A small sound classifier, trained from scratch: depths [6, 6, 6], muon at rate 0.005.
Rows from block 15 of a small sound classifier, named by matrix and row number. Rows with one number belong to one channel. Each number is 128 + 32 x the weight over its row's rms, rounded and kept within 0 to 255. All counts start at 0. Numbers have three digits each. After the name is the row's rms in percent of the matrix's.
After each channel's rows are labels from the 100 clips, of 14976, where the channel reaches its highest value: "top examples" is what is common among them; "loudest" is the band of the loudest frequency at the time of the peak. Only what is clearly more common there than usual is listed. The data: short read English sentences (LibriTTS-R). In brackets: how many of the 100.
# convs0: first width-9 conv (model.blocks.15.convs.0.weight, 288x288x9, each kernel summed), inputs 0-143
# convs1: second width-9 conv (model.blocks.15.convs.1.weight, 288x288x9, transposed, each kernel summed), outputs 0-143

convs0.282 115:124167076157142146128150125128199096155117139127130136164153137107141101135153121094177132129117172057078140170166152158110111139100138062134134146118094144071190153151125121137124159140110137118150124160070134131118118148082160143143067115116082188126138124123090189124170097102097153119156133096143134118082132068156092178125088193129148164170092129163160172089128133166147150143071134133129129126147107132097117139155102125140121
convs1.282 112:124134137174081168119099128100082213174109164105106115092144114082093122085167120126125119150149105212139102114158087200165127129108149157093091092212150110127096083156105105142163184121147116178082123176143130150078156067077088149093140139131154126159123193140085157158147154128138154124178119126147147171155095126081145220173125189146189121125132177164106151120159138160094191154211143075192158120105143087149117095161143130106101
top examples: voice: female (96)
loudest: 250 to 500 Hz (34)

convs0.173 079:153090135134120135161101217187173137114154181160129146182207125099095098130136125129127129123176132120105152100151150131154125142206148152132187149123193167186141123149116109155184111109136189165131154156129060119160129168170097133129197178156167163131143132092039138151133140097187123086151117121168155106161134090139191157148157083136130157122170135113139136174103123082123101156136111081149096164127102172167153159159130137104128
convs1.173 077:129054139075120116083142053078123153140161195092150123117101047154145133120167160106143059157100145121151078103187132092124118088096139130136099105183147101126144166138129178211127136148129115108084137115098142140101154116114059080051122074143128108140162068117155152154062121144084183111144147108139168148096128199135117136108093188154116108123128123150125152168147129124187081179161128128111144087102095153127148146130166099105084
top examples: voice: female (96)
loudest: 250 to 500 Hz (30)

convs0.240 094:101053065125135071124131119131128104108137104148121117131113188151119123156164117107137153131123147128139119156138090123164122123125150136160147078101120117187145167123090156098132157151162089182074089123122136090151111091084144117080136196146135137093148168138087147046096144105066154099150127085118132072141139123137172139138125160074150146171084100134117086138143136157095124167131127120128088119146103091137093132110066124132142
convs1.240 106:135118110124091140104100084167114124139089134143165109142082108183166110116179147132140097151101151079085057153166126180125139140135179114122128157154135110080151142186153101145107171197125085147067134162122147169133143089175101116177129152167125120144140152088092163090150074127118172138193151135129133209064126119131138175163141107133146108154127091084140114143054141110098150077075146067087098152159115137123177089148136094129118
top examples: voice: female (94)
loudest: 250 to 500 Hz (30)

convs0.91 105:116063130118120135115116107166126132129156137146120141156165161180141150182137149149051188180097145167127186112114139216133132156174102119128118157156097133107135123133211178137169136159177136116084137141087142153129108142139123106128089136123135125179105080124166137129118132196187112150139161110105116128138136135162154156125147152122181078150080182110089137152175142176117177167092140167162179165161135147120118137137075151122148
convs1.91 093:122134114137183113138145132149093118145141145138121089115086101097094147110156086092132050122133144163111180161065130120112100174132104139128160107086120116114105170090113069158183080137079133155059135103147098160178112106175074124119142098094147086097155118114095161124124186087064112100134139102143096149056166154079169156146115142122112145139148170127148104078097121067167126104174159068208182116129100094128142142156159074136114
top examples: voice: female (99)
loudest: 250 to 500 Hz (29)

convs0.254 108:125123073135137157070117153165150066145122043125085132110131131108118151138121094071114119178081080133118134125131116158142118103077074115152168118097103187100156147146098094126120127083160130144147123123127115163170157108146110146130081082168072158128107126121013143123143128094017172118099142147134107108099116164127145157158110122095111148145160117103135145130151214101109088103121093181121053173084058147105207079095082109143083
convs1.254 105:089098150137085096164179059124093145182195150110137113112090104117194125148131099121151118141150133129140144133171142126121110099137149134143140142202120119102116116150164169151124145186073098122044121169172152120080143173116162148089168081087114097108171140167172130158166160090188161131188132184125138184123100137143125146137128115155090172101144128114124080154170112141129170074159146096218151142081150124128116181209120137105166
top examples: voice: female (97)
loudest: 250 to 500 Hz (35)

convs0.210 112:115138125112144094147132150120083128102126170081128141130134171141103047112074089156119069135140111090092103142122151151102161154143132069078104089025128065135148113086132147164166134162147145149112184115079119201113166119101131145104112150104130102111153113119144115141110127108078146183190118153133159169106172105201150094159169142068143099089121134146146113175122030111153151233182101113109094129134147120161071146140159147072147
convs1.210 103:177088180124085112109151107075099065146102146137198102129140095115130143138092180138124158110123107099149105065174135159130073127135143168102112069144104131129119038126139115149212202154143151151118120128173148187103126132123111149099152121127148120117144157112137117127157132137183147107168178098109116133150091140110149168129107210141159105134081071167124177144159178094094137214119164083152136115093090122155114151071155152130148
top examples: voice: male (94)
loudest: 250 to 500 Hz (29)

convs0.246 130:179140149107110182111134106158103185172158111164053131138141196139132084166067106151125112155171073162168117190166144102131155118156155148146140050181119182140136150163131144139168141157127116115118123140112114134163156117148198170079092158150252077151148067142133136092047127162124172117191134118141143095121173079063133174116092120142112125157076161137152148128136154151091103091098154134166149098083098137118130170084107190167139
convs1.246 123:118149095126158171132128154176151077113134110147111138097163103091163151065048138094137073141112145139113145168150117163147145120128135103136185185140120142112124115154157114123134176122102111108069157101148106142117159122132098098069165091134110131092130187113096140161143106068123138105206123104126094121127089111125134153179159087070133154118172113147110160115118123118089156097152122113092110171084134139144120134201125124125113
top examples: voice: female (97)
loudest: 250 to 500 Hz (33)

convs0.7 074:116125181096159139130121095146122135169098177155130169136128129081161079135137114082134133121119202136142102172157133128146099105126129176134183128196143134113108112107152118102109092131142160137148042213094106119177135141135171090159108079155092081153144156102118104195162167113073158111127092167079134147088134085113223075155134142077123111139133112087147199142154138106137125157197130124117089139206101103156120163115071072091161
convs1.7 074:154113137101065171074136107077095118097180077144132099117174114154129117108089104104163149182186083177101092088159096078128112145134163089155116115099123063121084139160122181146066137116137103133132144173140155155007142086112111122162128062113117172110131155128077090129146114131132148144162147103188111133161099189154127183098086131162073158079145086157171121146119130151126102086190099094124137119070137162106142076133151160178163
top examples: voice: female (94)
loudest: 250 to 500 Hz (32)

convs0.172 076:122145140155103142166150133127158170110055139116110031124083087100107056133145168095114184137073108121165079142138119132114128143114137054059110084082085122156149189113145118118216096093136110154106098142195162130140084110135136120166152189113115104131110164134173173136112124109208142095098100113117167152144151102160197163103099210093160068127152146099144191143102149172122145148103167107124100146115176078123177134099157142133101
convs1.172 079:130102199112088134102096123145118184145222119038134146065126123132136141110091143178093136158167136080181183085125137133127111103089129158172110147127167123115102118122129108123172130195106143095083158083115116101119130148130087134057116091133124151142143118131154107160095112203145176146144098162121128109181152166127059069103103065126067129097069092122140163125151102152152144129092075129150143101091133095122096184167212134105140
top examples: voice: male (89)
loudest: 250 to 500 Hz (28)

convs0.87 117:169057097100181138149145110076135169122149156090063125123129126103123121114137056140126091095146146124148150104148142151145104144099111146102120136104153128156104067159122140167112071085136109138152081206107118120155149140099158059145118086123116124097150094170062147152157102092041121107084129101132138114149146143124096131170148106084094114102176064150146135098112116072142142063075090158162065159146171128147161094111124202137074
convs1.87 136:059078095128121107108115137084107077124109165127190137096115140124156076146137134130094117112096116115132108143129106085112151083165144153135133124236110101187128107136116115114125203175071159123131115039105121142154161123183149180112155088105105074142086159115090128151065098112207151122156138077111162126065092123133125140111159125194108106097134128157147056110143102114094147103233151082104149098068065105130101131111125095084134
top examples: voice: female (93)
loudest: 250 to 500 Hz (29)

convs0.236 109:144046131129133127129102135104110150120148167171152134071116096115163157180122092112154147208097119133163116141108145138094155139114128135121118048119146170133115140143162131133082143173160107131148141152133096108140119100053160120149126208163150120127132101067147125109181167173197147083120150090104092122170193149142144111129081048115118120182108111111113132129107135126164100127130136180148125130110149105152110144116193154104164
convs1.236 110:092099072103101141194143120188134109137089093159112075137165127112173095128119092138140128093123092093148114094131152108144152103094090092146137106108119127039141141163101115106087169103069094100121169098132143131097131154164123102133159121114103124157099129162096118164147119109113136124153107126140144148111120090128140133170147168117110088103154082163158109140090100084042099122130135055139100163113128119170087083103102113102111
top examples: voice: female (89)
loudest: 250 to 500 Hz (29)

convs0.112 097:127106178138116097191092161088140116156140137089164118138126154088113109083115095072151151108114101103128142114079119179095145105141121110116105115131212102149133125132104147213109153143139143086082165111061106152156124104151151106145091153111121153134134116134152118181115094136072107161158138085106175176152124110130128107140128094125155129114129165127137183162098092121111166166163097068116118136086147109213062107090160151104216
convs1.112 107:152118098117117125153179096126099109106105131159181121134150051157155116171168207163132100086105126056155108095144156164114069131139145102143122067100125111086152126117174119141188249184134141145141088144149154194116182137031105113108163138160120141119126121135108102117120121145185153096110185131118111116090114154159139163115131185172146105146089092102153095160139127075082110171128119140170108126073095144162153108111139103083125
top examples: voice: male (95)
loudest: 250 to 500 Hz (30)