config.yaml
model: "sound classifier"
dataset: "short read English sentences (LibriTTS-R)"
train_examples: 26041
n_mels: 80
hop_length: 160
input: "log_mel"
spec_augment: true
win_length: 512
targets: ["voice"]
num_classes: 2
arch: "tc_resnet"
norm: "batchnorm"
hidden_act: "elu"
depths: [6, 6, 6]
kernel_size: 9
stem: "single"
widths: [128, 192, 288]
mixing: "cutmix"
label_smoothing: 0.1
loss: "cross_entropy"
init: "trunc_normal_002"
residual_init: "none"
optimizer: "muon"
muon_scale: "match_rms_adamw"
learning_rate: 0.005
momentum: 0.9
nesterov: false
orthogonalizer: "polar_express"
adamw_lr_other_params: 0.0012
max_grad_norm: 1.0
max_steps: 30500
batch_size: 128
epochs: 149.9
lr_schedule: "poly"
final_lr_fraction: 0.01
warmup_steps: 1520
weight_decay: 0.05
adamw_weight_decay_other_params: 0
Rows from block 12 of a small sound classifier, named by matrix and row number. Rows with one number belong to one channel. Each number is 500 + 25 x the weight over its row's rms, rounded and kept within 0 to 999. All counts start at 0. Numbers have three digits each.
After each channel's rows are labels from the 100 clips, of 14976, where the channel reaches its highest value: "loudest band" is the band of the loudest frequency at the time of the peak; "responds to" is what is common among them. Only what is clearly more common there than usual is listed. The data: short read English sentences (LibriTTS-R). In brackets: how many of the 100, against the usual share in percent.
# convs0: first width-9 conv, stride 2 (model.blocks.12.convs.0.weight, 288x192x9, each kernel summed), inputs 0-191
# convs1: second width-9 conv (model.blocks.12.convs.1.weight, 288x288x9, transposed, each kernel summed), outputs 0-287

convs0.277:490465517475498529537507523487513485495514468498481536477493506490491458501488486496580447516490471516525496506457506503531472511489488522496523506480537496495534516506489505478516513465435476482471502485485479521513534512453549481475493485509526535477486486438472475503473477498525508511515530489508478466493496483538525504457503502544479484514523531497538481484516451463456463472474479537501491478485530509484475499536462472493522479523494520548470490504506489508496500506532493481576483529485509465477465520521511489558476501491531489502469539546488539519477500476496514496
convs1.277:489513528503500537492492533504527452540487546519508511507473466496502512507510486530450514515531500486508444506500486502495512490472489509495480509481535487484542540518500499491460513468493491508453495503497488500495550526512527545493492536499461503522530511515479534498461498519525494485515479516504522474504495521463492492492517473534465487508502517475488506485506501570424466490467522479480462469518483483519487461450491546455555500489514538486482518491500545511485518491491508470531516495525404458480505517501507530480498467505477493469515513515544507473551515525564520498495500513465493457450494495488511532435478483520507511537509484537535511484482501471512541512524495500449498488509523502520512555548522509504500487525469506483519497498548498507500506489539508434477507528491534514541526522529487510519529496512527478514517497497507502499485503552507466513
loudest band: 250 to 500 Hz (32 vs 11.6)
responds to: voice: female (100 vs 54)

convs0.44:521470438474497468507423529498490454517471506479476459519447520498484471463521527474510450471497502486493507521504484483481492497510523485494499541509500484478470481490463508427516482454484497477499477478510473515483508463493503484516501459490516501504486556508489511462495525489511501533497477521520524494515489512480484497534477510492452512472519503544478497490470497487466470539463527513522510453496516515512484459511501479477522522423461514504507533505492460439531487527517480471485492529499468492519511472524458474487506502510525462518521476530511525466530496520491494467
convs1.44:505500565516466523482480499462514568463479498503461520479472480537526475465521535467502508523486511488546549517539493478485499504542498503498508508482499520494459537558475498510561494486490522493516495482516490499448509513510541529490485492505509512518501521512492510493480484499525551496469482512463493507516543472528522497479511534505499495509518496547506491492544498474509520510526534445507471464487506516464485514446507477499483485513473480493464537469497504506497534518517517526463465494475461465463489476496518487462493505502496491451498521519456510508512532532506499519527482463545538527522511467501483518448493511497521446531482520498497499513519441510527546473463506469485557496463528502518496488456514487502496479500543526488450501453535508514550493550490523502486447493515457522517471518531463468481506489495489518473515488483501485498472541496503506483
loudest band: 4000 to 8000 Hz (29 vs 3.5)
responds to: voice: female (100 vs 54)

convs0.15:491441512513476514495503517504488532494504478454489527484477514482483513513505498502491470476477498484504477516500460548463486518500507515516528458469484490482524481461504514516496503492497475501504474495508478448490514509471533539504503529488493495495493510538504471527429472502536533485520529481512575514521497498507510497465502491488491478475481529504435442483486485481522504553507487537488487415504488460544533487480500472478499483460485541521520481486491513436507491512551545508486492475467495500493532498500521531533477470466512487487507514491521466518491533530458524470
convs1.15:515516502554498476516492489487485491498512542542491528518481517530499503529464480484482530477522538483494492491506484527528483521489524517461537503546537493475507530513526485550510476437499502493493499486502502491482509517522511474525508523546502537506504478509522519559488481468509477523505511521462471492503538522466488559478490433509504513520491545500528468459517490533527527484513521503556466501523438518479492499539530533493549541497530539505491516502509506513508489472527507499524497501475500481516499512522489474533519505481522564508527491502489484495512542526484510506499547513539485539508517479526485509509488506511471481472512503582491528522485478504495522519529496501489508486509491464495486537530475493503462524535499470500466494543498546472467499546467446458465562553477498490488464503493547510483516484533488515488489509526497489461497545526483524531
loudest band: 250 to 500 Hz (29 vs 11.6)
responds to: voice: female (99 vs 54)

convs0.11:473522528469460482499418507511481497498532532516477502486486468439501495515490466512526490533448517486482529539493472489569464487532522493511486521517463517511495499536516520476543466500500506522481504484487530503481486456499507491482507453502497504499485511489471479492485492527540491542476506485490521513500465501495486518539477514516517500518521489557409496478535522481466514493488502498499539480480497526485472513462480463504512480474476522525513504483526481533468524538522504533472481535482484486486524496492479496491534498532542476514497527507543498522493509512504512420
convs1.11:488432501535486482510482480490516516489515528502441513517485497500478494520524496479522506494504515503474547488488485509495521475528482473477468460499511507509498511535519445516512492474478517501499491460520504553478516489501510517525487449469512496518537483482514506472479515505504495505532526502511478509481526518502477547505486506507511506518542527560497478515507472505537519507489471470471546508538468500488498487517476480496487517502459465496439485520525462514504532491464528471513522493462499498498515500498500483489489498519478471509477531454484480477495559506445506510479519499456511501473494489475497516477481508518474489525503519509521491480522400397465504501513437499505495451468481529476490546495477490477488496472506501492500501459460499516491497545520467528511424491502454516500483494562523519502533492535539515491512522464511462495511502452492515503
loudest band: 4000 to 8000 Hz (26 vs 3.5)
responds to: voice: female (100 vs 54)

convs0.64:473487490497510519478500509483469473517498475486466502468494535494497456483463498503525519456522483491481507471502457454505466526520464519519499545490501535504533469429515468531461473528492514507501478458517488553512457490512521508496478493491497464495458505482483468532512483505489486485500499487503529475490482474540499504507516495491515514457489557475510513538477503476538525504543498452445500522500504484489563563481474502470473492517521512499539438488472506474470514465507500498486526508490467475490522467529502536519502502478488524484487481466477540497484519449517470464
convs1.64:491477522497472491553490494485511487498472463499518497492491501477509512513471491492475529503521502518500475493508476483535517506511552525484535490557511491468490483510529537490476502484515497533560500516521520492515552472487488526525476531517456531501463517494512494535396486512536525535535517485519495514489495494525525504481496474493487513530517489473505518487518496532438470483530512509528498521513496478510483467443524551489549559530497503491515492529480522501476538457490507532449511486466448489536519546542493513507483476524533478549466481504539489477466492496518496488511498512496488508504474540521521493471477478488465515483483490518528509532496561508484531501481463492514496504543499501515466537528473487470485506464465485529523498520511526460509534481448480442506543505473459513453539507498532510511493486519509496489515535482484554519502499501520500499
loudest band: 250 to 500 Hz (42 vs 11.6)
responds to: voice: female (100 vs 54)

convs0.210:493489514482513498473484486472494504515516467485529528519518456489510515516495472491387510508494519478488499518533508498542495489506466490489470476460535491541473489493474468486497497525525488513492493552484510469526494459505511505503506530453500480505522501496511519504491541526504465471517514453484515462459483528499476495492524470506493487449421481483496481490531509504509501518474464490533531532495499494480514499508483532477494471478488503484479526479512501533500500505492505485478474395496514477492505452526464514443523524472506477514491491504469512510531484506457473459
convs1.210:500508491526508485534473518492465514480517523477507494499504499504522534495548510465497499485474481498503504488514502475533520516496504458501487504511527488523494535493518486480562470471512522539482475510533505548468498486515481519540489521464508545500488470510524513476414534510526518524536537518508502540509502488526487514515470487483485495484471522541505497518512486515369497463518528486509512515534529522471480464493483506496517542463504532479519522471556514486488504461492498495470507520507392499498497476525488505519513501488501471550473452517504501492513465539515513495492480490539497538497493543509521502473506535498512504476517528521501463486517513519442494496500495524523519519516551520467527492545475497506490505478497499505501499515531502492509491454473480511486487543512486498532484495531560513531472533498484513529486537515499499503485509464492439498
loudest band: 4000 to 8000 Hz (33 vs 3.5)
responds to: voice: male (100 vs 46)