{
  "spec_augment": true,
  "win_length": 512,
  "num_classes": 2,
  "adamw_lr_other_params": 0.0012,
  "max_grad_norm": 1.0
}
Rows from block 12 of a small sound classifier, named by matrix and row number. Rows with one number belong to one channel. Each number is 128 + 32 x the weight over its row's rms, rounded and kept within 0 to 255. All counts start at 0. Numbers have three digits each.
After each channel's rows are labels from the 100 clips, of 14976, where the channel reaches its highest value: "top examples" is what is common among them. Only what is clearly more common there than usual is listed. The data: short read English sentences (LibriTTS-R).
# convs0: first width-9 conv, stride 2 (model.blocks.12.convs.0.weight, 288x192x9, each kernel summed), inputs 0-191
# convs1: second width-9 conv (model.blocks.12.convs.1.weight, 288x288x9, transposed, each kernel summed), outputs 0-287

convs0.113:119125085107079131123107115108112076137145170169112096122091172099132094132134122130123125154078112115065111092152127161140150110131071100122085150134132116059089121141097100185190107088137102123106142098139155128108113164152077118135133064140140136113129134107097105170136129136113099112142136043131134147145098196090125094130101143103051155120144124131073149121156104140071199137155164219148106113055121081087132105054158157121081155122180144108120078155149143169228184131105144081126194171119114116116104129088047144102142134139135105178140095146185136089155152128111140118
convs1.113:154065202090085147117100114090074127126136092141092111139068149107075087096147174151151112121158163146165130143086070112141152136151114168089183076106134109160155092153079135099119139071176168106153154116116105075069106109077150118170135100139148135128140097137102135124083111147168141149193145129137111050118202105187128172100142172119189156173120084030115114085137138060087100128115126071105133127095171137109124111137150125092124115114145074148143164132123055127155111169113095139085113107108053131170105142140111127096136122135117088115127119089147161148122225130070089148111125122037167151095122146111110113112118087084133080152108169110136117142106160131111061082145040115102147131124121063149131174124129131131164139125179115129112129129116107091110117144159188137135125115114145143109110140142097164110132087129090158055195161068165117125119187157126082106
top examples: voice: male

convs0.52:104118202086177178191052083117136083108197100048127125122149106099176130145150135157059140144099127149099155170109110215181123103120158156110139131135159142135100133111158150203065112190138116133132113077098141134139084131080106185170146096078138191136164115114138101147117142139150157100135109130079064109139149078154125134132186101122129129135079136172119113098134174106121092139107119092099107169176124134092112092110119120126089104180070116064093155107136158189132141111120153052120093088103186081155143143154146120066161143132113142162134111120147113157150130123122100126
convs1.52:191115142126138125152079163126121161096094188111132174120142157067143125167069118098142185104125086132160115128147140094134129124116131124085109157141129139138106118104048165110124190118131108158137149156144165209108157177146120160178101162090172183161186160094164125130114141112152151144110167098139170161164099139162124150093102109132109133092141127177104165131100154176039142039119136112136127170172185143146116096105091149134133111125129128105159092119122167128089088055128111098073130121132002182115144091120145150111109116145151116137090088137157151122177079157127161126110087104148108116100120145146139125082146157158180151122102104120133086135124114122144120161116150137153070161128171127116157118159090149165125114101095097105160072117157174113134100114111132185084185147114104093205141153205232108154081161137122091190054106156121116103152163139102066171
top examples: voice: male

convs0.270:154110111134143118130086140100154064174111113107119147146127141139127116169148166073189106162170129133131072125148152132093081107152108087123130114100160099154113105154081107130047115127107210136145151132133140164093052052134138080130081089134120117175139115105141141136059122119126143122126148132050098126135139105149128125091160133107004161071127138117113150112125118110103131029114168068148117177085171153083117054097109099159135094093087157098118101111137118127120120106081104104109150151140143096141073092122055126125161163102123200140103147106151100079141121181110113129
convs1.270:125089159165109142141168107117144242162155066145090160122140138109149119117129158098122132128123140114152103085118175168077143107105159151098090195127081122127097171083148129143147124141131093112086157098119092130141102133178125137083103133172147126112141106164085077191179090138041162144139204179139113151113117103133128153098133147156154098172124154102087118156132150153146144159071113106129172159182135219139151087137112125205053119106130137144140065087180169150120135113146126153118135108098165160134105111144125122158122166147125092149123143206103155104108041119167085148133142134225153106091127114146109156058122136102120069078153078123118097137124143134147149096126140138127171112154054090137139097060104137121139092099154146200120149135163116142118145142115098154096102111120127131155104129142166137166082137061101124078107190159077114165120156070159209147
top examples: voice: female

convs0.107:142127181158134121099146054076147102136145087134127166160191150152186111168122157177189083099146142089100099104133166145187094141087175138087129170106089146122152128131116147103140118111044132117106129144136104118140124100140189111079123122143112152125139106088127094104070168115118113152111153125135105085084062159171160131099137104113164150144100149131107114121130100146089081110179141158099127048076113113155183182184121123145105115122092126183176076121155133096201146149120107108140121139113139125227090118137075060194167147102103107149150114101069160175111105091138158153
convs1.107:098156130075133104106098148147148135040095168146142130127118066164143147173135108095086200092148114172133075137133161110163140125064138138179194131128178106105123135102096132075141119110106128198053110130146098069129188124140078111098126141108167143095112103135108120139051121155176136120101117137150163114099158093099103094107176099179107131138112139083116113132090102149033092062158165097135118106153126090136143105079171168139203128142183172160131155133153158220122105123117128111130136157107000082135109158129156113154110105085107110063102125166166106109097126186191103121126116115138151129092167117157137175084102145158129127133139113151137134129073117112123206087116167133112104114199152097138145112176123109106093093127146125117128134110164131134128121157156114090160189151145169138113134124155102151129126106105152135179147156134112175114155062203127073129
top examples: voice: female

convs0.31:075181106110120100117187103129134163147095117107140125183119125198104129200138170166140063143195066129135116108125156130128155176118161163145137101131129174097177129145123118150203127179177126129154128197134135135098165105178124097179115237143194077176149073130157130158097107140112112162114121157149101147116132147215128145159119138150100117133169124154181146147146110125129143196112137163173124144229157141146116102135132077125087156152085134122154139179132097103199162148135109149117135142116118090128147106149173107141154116106152118117104112179159104155177124185158126154
convs1.31:114118150174159127138109132124122070121116130101132121157155122099120120116106140118114131128054123091102118104113126107117115101186087129036037120154125129108121125146159100141173127000105117117105145126122135122148167122142121132131119119082160136136117137095125172106073129107130086172099152102132102091136095083106131114147120076103077131106108083210155089152139089119042142144176153167075077153130060159132123115162104157072140173147099140082103114093070190150114092091142117162139100106134020124115132107186111115117139093112114134168136098128127115129175119141158075117114129118129117114106093112109176065124126111154132083150138104103118153084106161209160108165082125136156116057124123096116255159181157102174133156097154127163118149133159101090080157171155137157098115148163112124143137132157193089136089174127133089129147099120089111115133119107141090134
top examples: voice: male

convs0.154:124086129115159146161139167120147145110152137113136141094099092132125133147128125107136119088089155093110093145116169127126154157122117133125109181195123092111152104132203167174179128186147125184138156149133172124145112132133175110152111170150057167102101134127117146075145132097169071141192134091170163105155110152102145153135106128139096094153132113083108141131112133175147149079137096241131171098189148157159170130096164162118117122144194168124133150147113136125168130117135172115211144061109109091091125190108197105106092186089125085160092171159056194097111101135175109167
convs1.154:169103134137150177133088126109078087131145069120126115116125109135111086165124113094088114089127113115143116148120139121148168158111097132158108104131145106125085110149144115100093116004143158167141113101170114103102140104095076123151084098139154127105163041115080115113062164150123149122167117130126099159141095123177153090133129121061143137138130114097121135102143137106093106100145151133130108137146137177135113031144150091070091138144131078133110108106202047131113058109132056100150146111118045071138097151168145116110142150109105165067160085154171123165102121121114015118107103173133146110113124127144078179087147138112084102090083114100052098115098106185090133062146064183102113154134167121122120127109125150115123160158119215089113099076105111120099141112068116110093143042123129136069116169146123138103129104156170150128093101135119173108117133110082088104
top examples: voice: female

convs0.134:147147076132146145174111144138124063134121141139125131131122154151086171128126098168160169155104143149097171093145126000131114165123147141107155170150152144170115099177134159125253098145070120187113136171156152148121155167191080132135112202157087157157117143119162139135122196130160096162145091170172154169154119129102185139179124116120132148091154145119151105142130138113116122144121100198179183146187119133137165149171149134138086112130186115094197123134119152133118170142125138141181161127128122141155129129108202122134103190101157123148092150172092176150160132170156127142
convs1.134:107187162135096121131091083137127125125137136120057108091090082128117097107107163076158092123098111156172143118102168158101123147127119121208084126099088048125111116125093255142099134147144129095125138066139091124109104117116113099084114103109156098103136109125102109126079150171085119122187187132154120145108146114136143053129121116098163109140136164096092098135150119144075101133135157112159148100136118169122137052120156116140113153130113058124145105112201093152144071084113053136142132109091019128119157102156159082100144147120098137091139096147122138122115143139107146126131085136139149079126119085125115157058110140180118080145091180137128125167115144224076149102118053150095132186091192133131098075080141124086170120067126173096098109130169071109167106096146117183130156108126104184124091136145160170116132100125155091092121103089109105115164164104106114099
top examples: voice: female

convs0.121:175144104150186167162166136126120135165141135154101105106123171148141091142101116164233091131099120093115137143112060089146112119096128104125105115130098121154127153128118154097097142134130122085130111137146106137143125194073105134077172166153107125125152032142101176120127125128138120144123157146133058141168098156104153103092134116150137119091253137101166156147156101157020115156126102148153113111122171116125122214102103095139109106093161177139121105114150112139137115129146128130156149168186156154124099162139070077245136104136143135145132135131139166190103156130102141194
convs1.121:125132121138098177121060200132128134110077150135173110169128120110117170181159123130086150086137088144129113137094129091118129140071131138106095141142105101154077116098115123152099084150121137151098117120151103066119135127105105132100130184214125161155115136148099126116053101179212167117139156125145113160178106173074114122096118156078094146078148177049116095086145115167102112087133166179106089067100153128114139104145139140134139071124166143140113128099181170194144123133108080106137099142110008054103143140114141110158115101157152084036090126120086128079103098136173162132091095112098192152096175163131130131090125162073120120111158104126127135108061103098188162132159141136074149136180109132133109118105137112108182091151119105109142111164155178181061102147108098076137130166143154135054171129130077115132104097112119088151119131152124180121152159169123085140
top examples: voice: female

convs0.21:077071148149109094125146178143091168122085173215126125165108140138093117094111134057174204165122074139108153120114152108114131115048146125134153129139117129145121130124101118131125112149126075098048119082125148128082115162115101139093161183096100067100070107115124053089169128134137056143122074142064086174139155147212104149112132117093122137158163120097159119143076121134086179093104120093163131135118112130143185125158064150098089142082165128114150139111158154077170169099151159059105099147172124140145106150133111121143124113121163069101157109147083132130140082111128164096
convs1.21:149128155110102149119097152123204081092110112149115105120147154248093127141106088156112164158127157167161082114087155127092129066142188152221089133093119130159123139139129118116202157255085119130144123127135153053112167106095150150145104141119091104106133129151120121114098127121067129091048120127125124138145159136141133093152131171162116150129137121114133110147105108111203056110116104121119121120099155120145124156030108111165106210140115132114142103089165138162137097157137132089085135129119103080162140184081124144126090082109096187160107145162158091171117163117153206142144129103089117091079153178105156126111134154128126151129101138116115123127123149105164139119112128152139118151136175094113000118095137148133137126176166123112174074125159124143132103134116147134126089077140141093100140139121087121127153135118129095171124106108174176112119117108151129143
top examples: voice: male

convs0.27:086124111158094156134200141133123110124088138147130103134119146169090107064139146104092108140114129126144114118048073159109147008124091150118147141151140066079207099167156081121159126104133146126105131071105155110071133164099110125177086148104099100121100135143118166150186128088151152125096160101113134156171128113118101110144162105135168168201078132093156144177111107110144126131162141122180148123112132108103134190116064150173122142146142161112153148136136143052191152119081106149108151110124113155087146171103071143093095098117115185125090126066138054124148129170106153057
convs1.27:136138114157086157157098099096151127164177108152143159119110126178173135107198114125086127054138116124116129118125100093105146122135114081119146145150169150217120132190137100116225118112122156123141154103142149103119132093100074142143133104140067161130092072156157135114099104132167185072083187019099140166143124084118103143097110183095136151130100193181144114095091164129081143102171134118145145158146069124138087058106147123087133152163095120151091088186117131083199135255154164120136096082112090129120153117147070106102096143127126108134063094129151102116110093160113125100134091060144053142156145120135114112087132165108115111110130087092147134101112079093079124114110066119148120120138154178083065143142125146118090161109160106112124149129102114083121095113112159138139097124117088131142143130139105056133125177143116118117146118110133133111101152060071174125
top examples: voice: male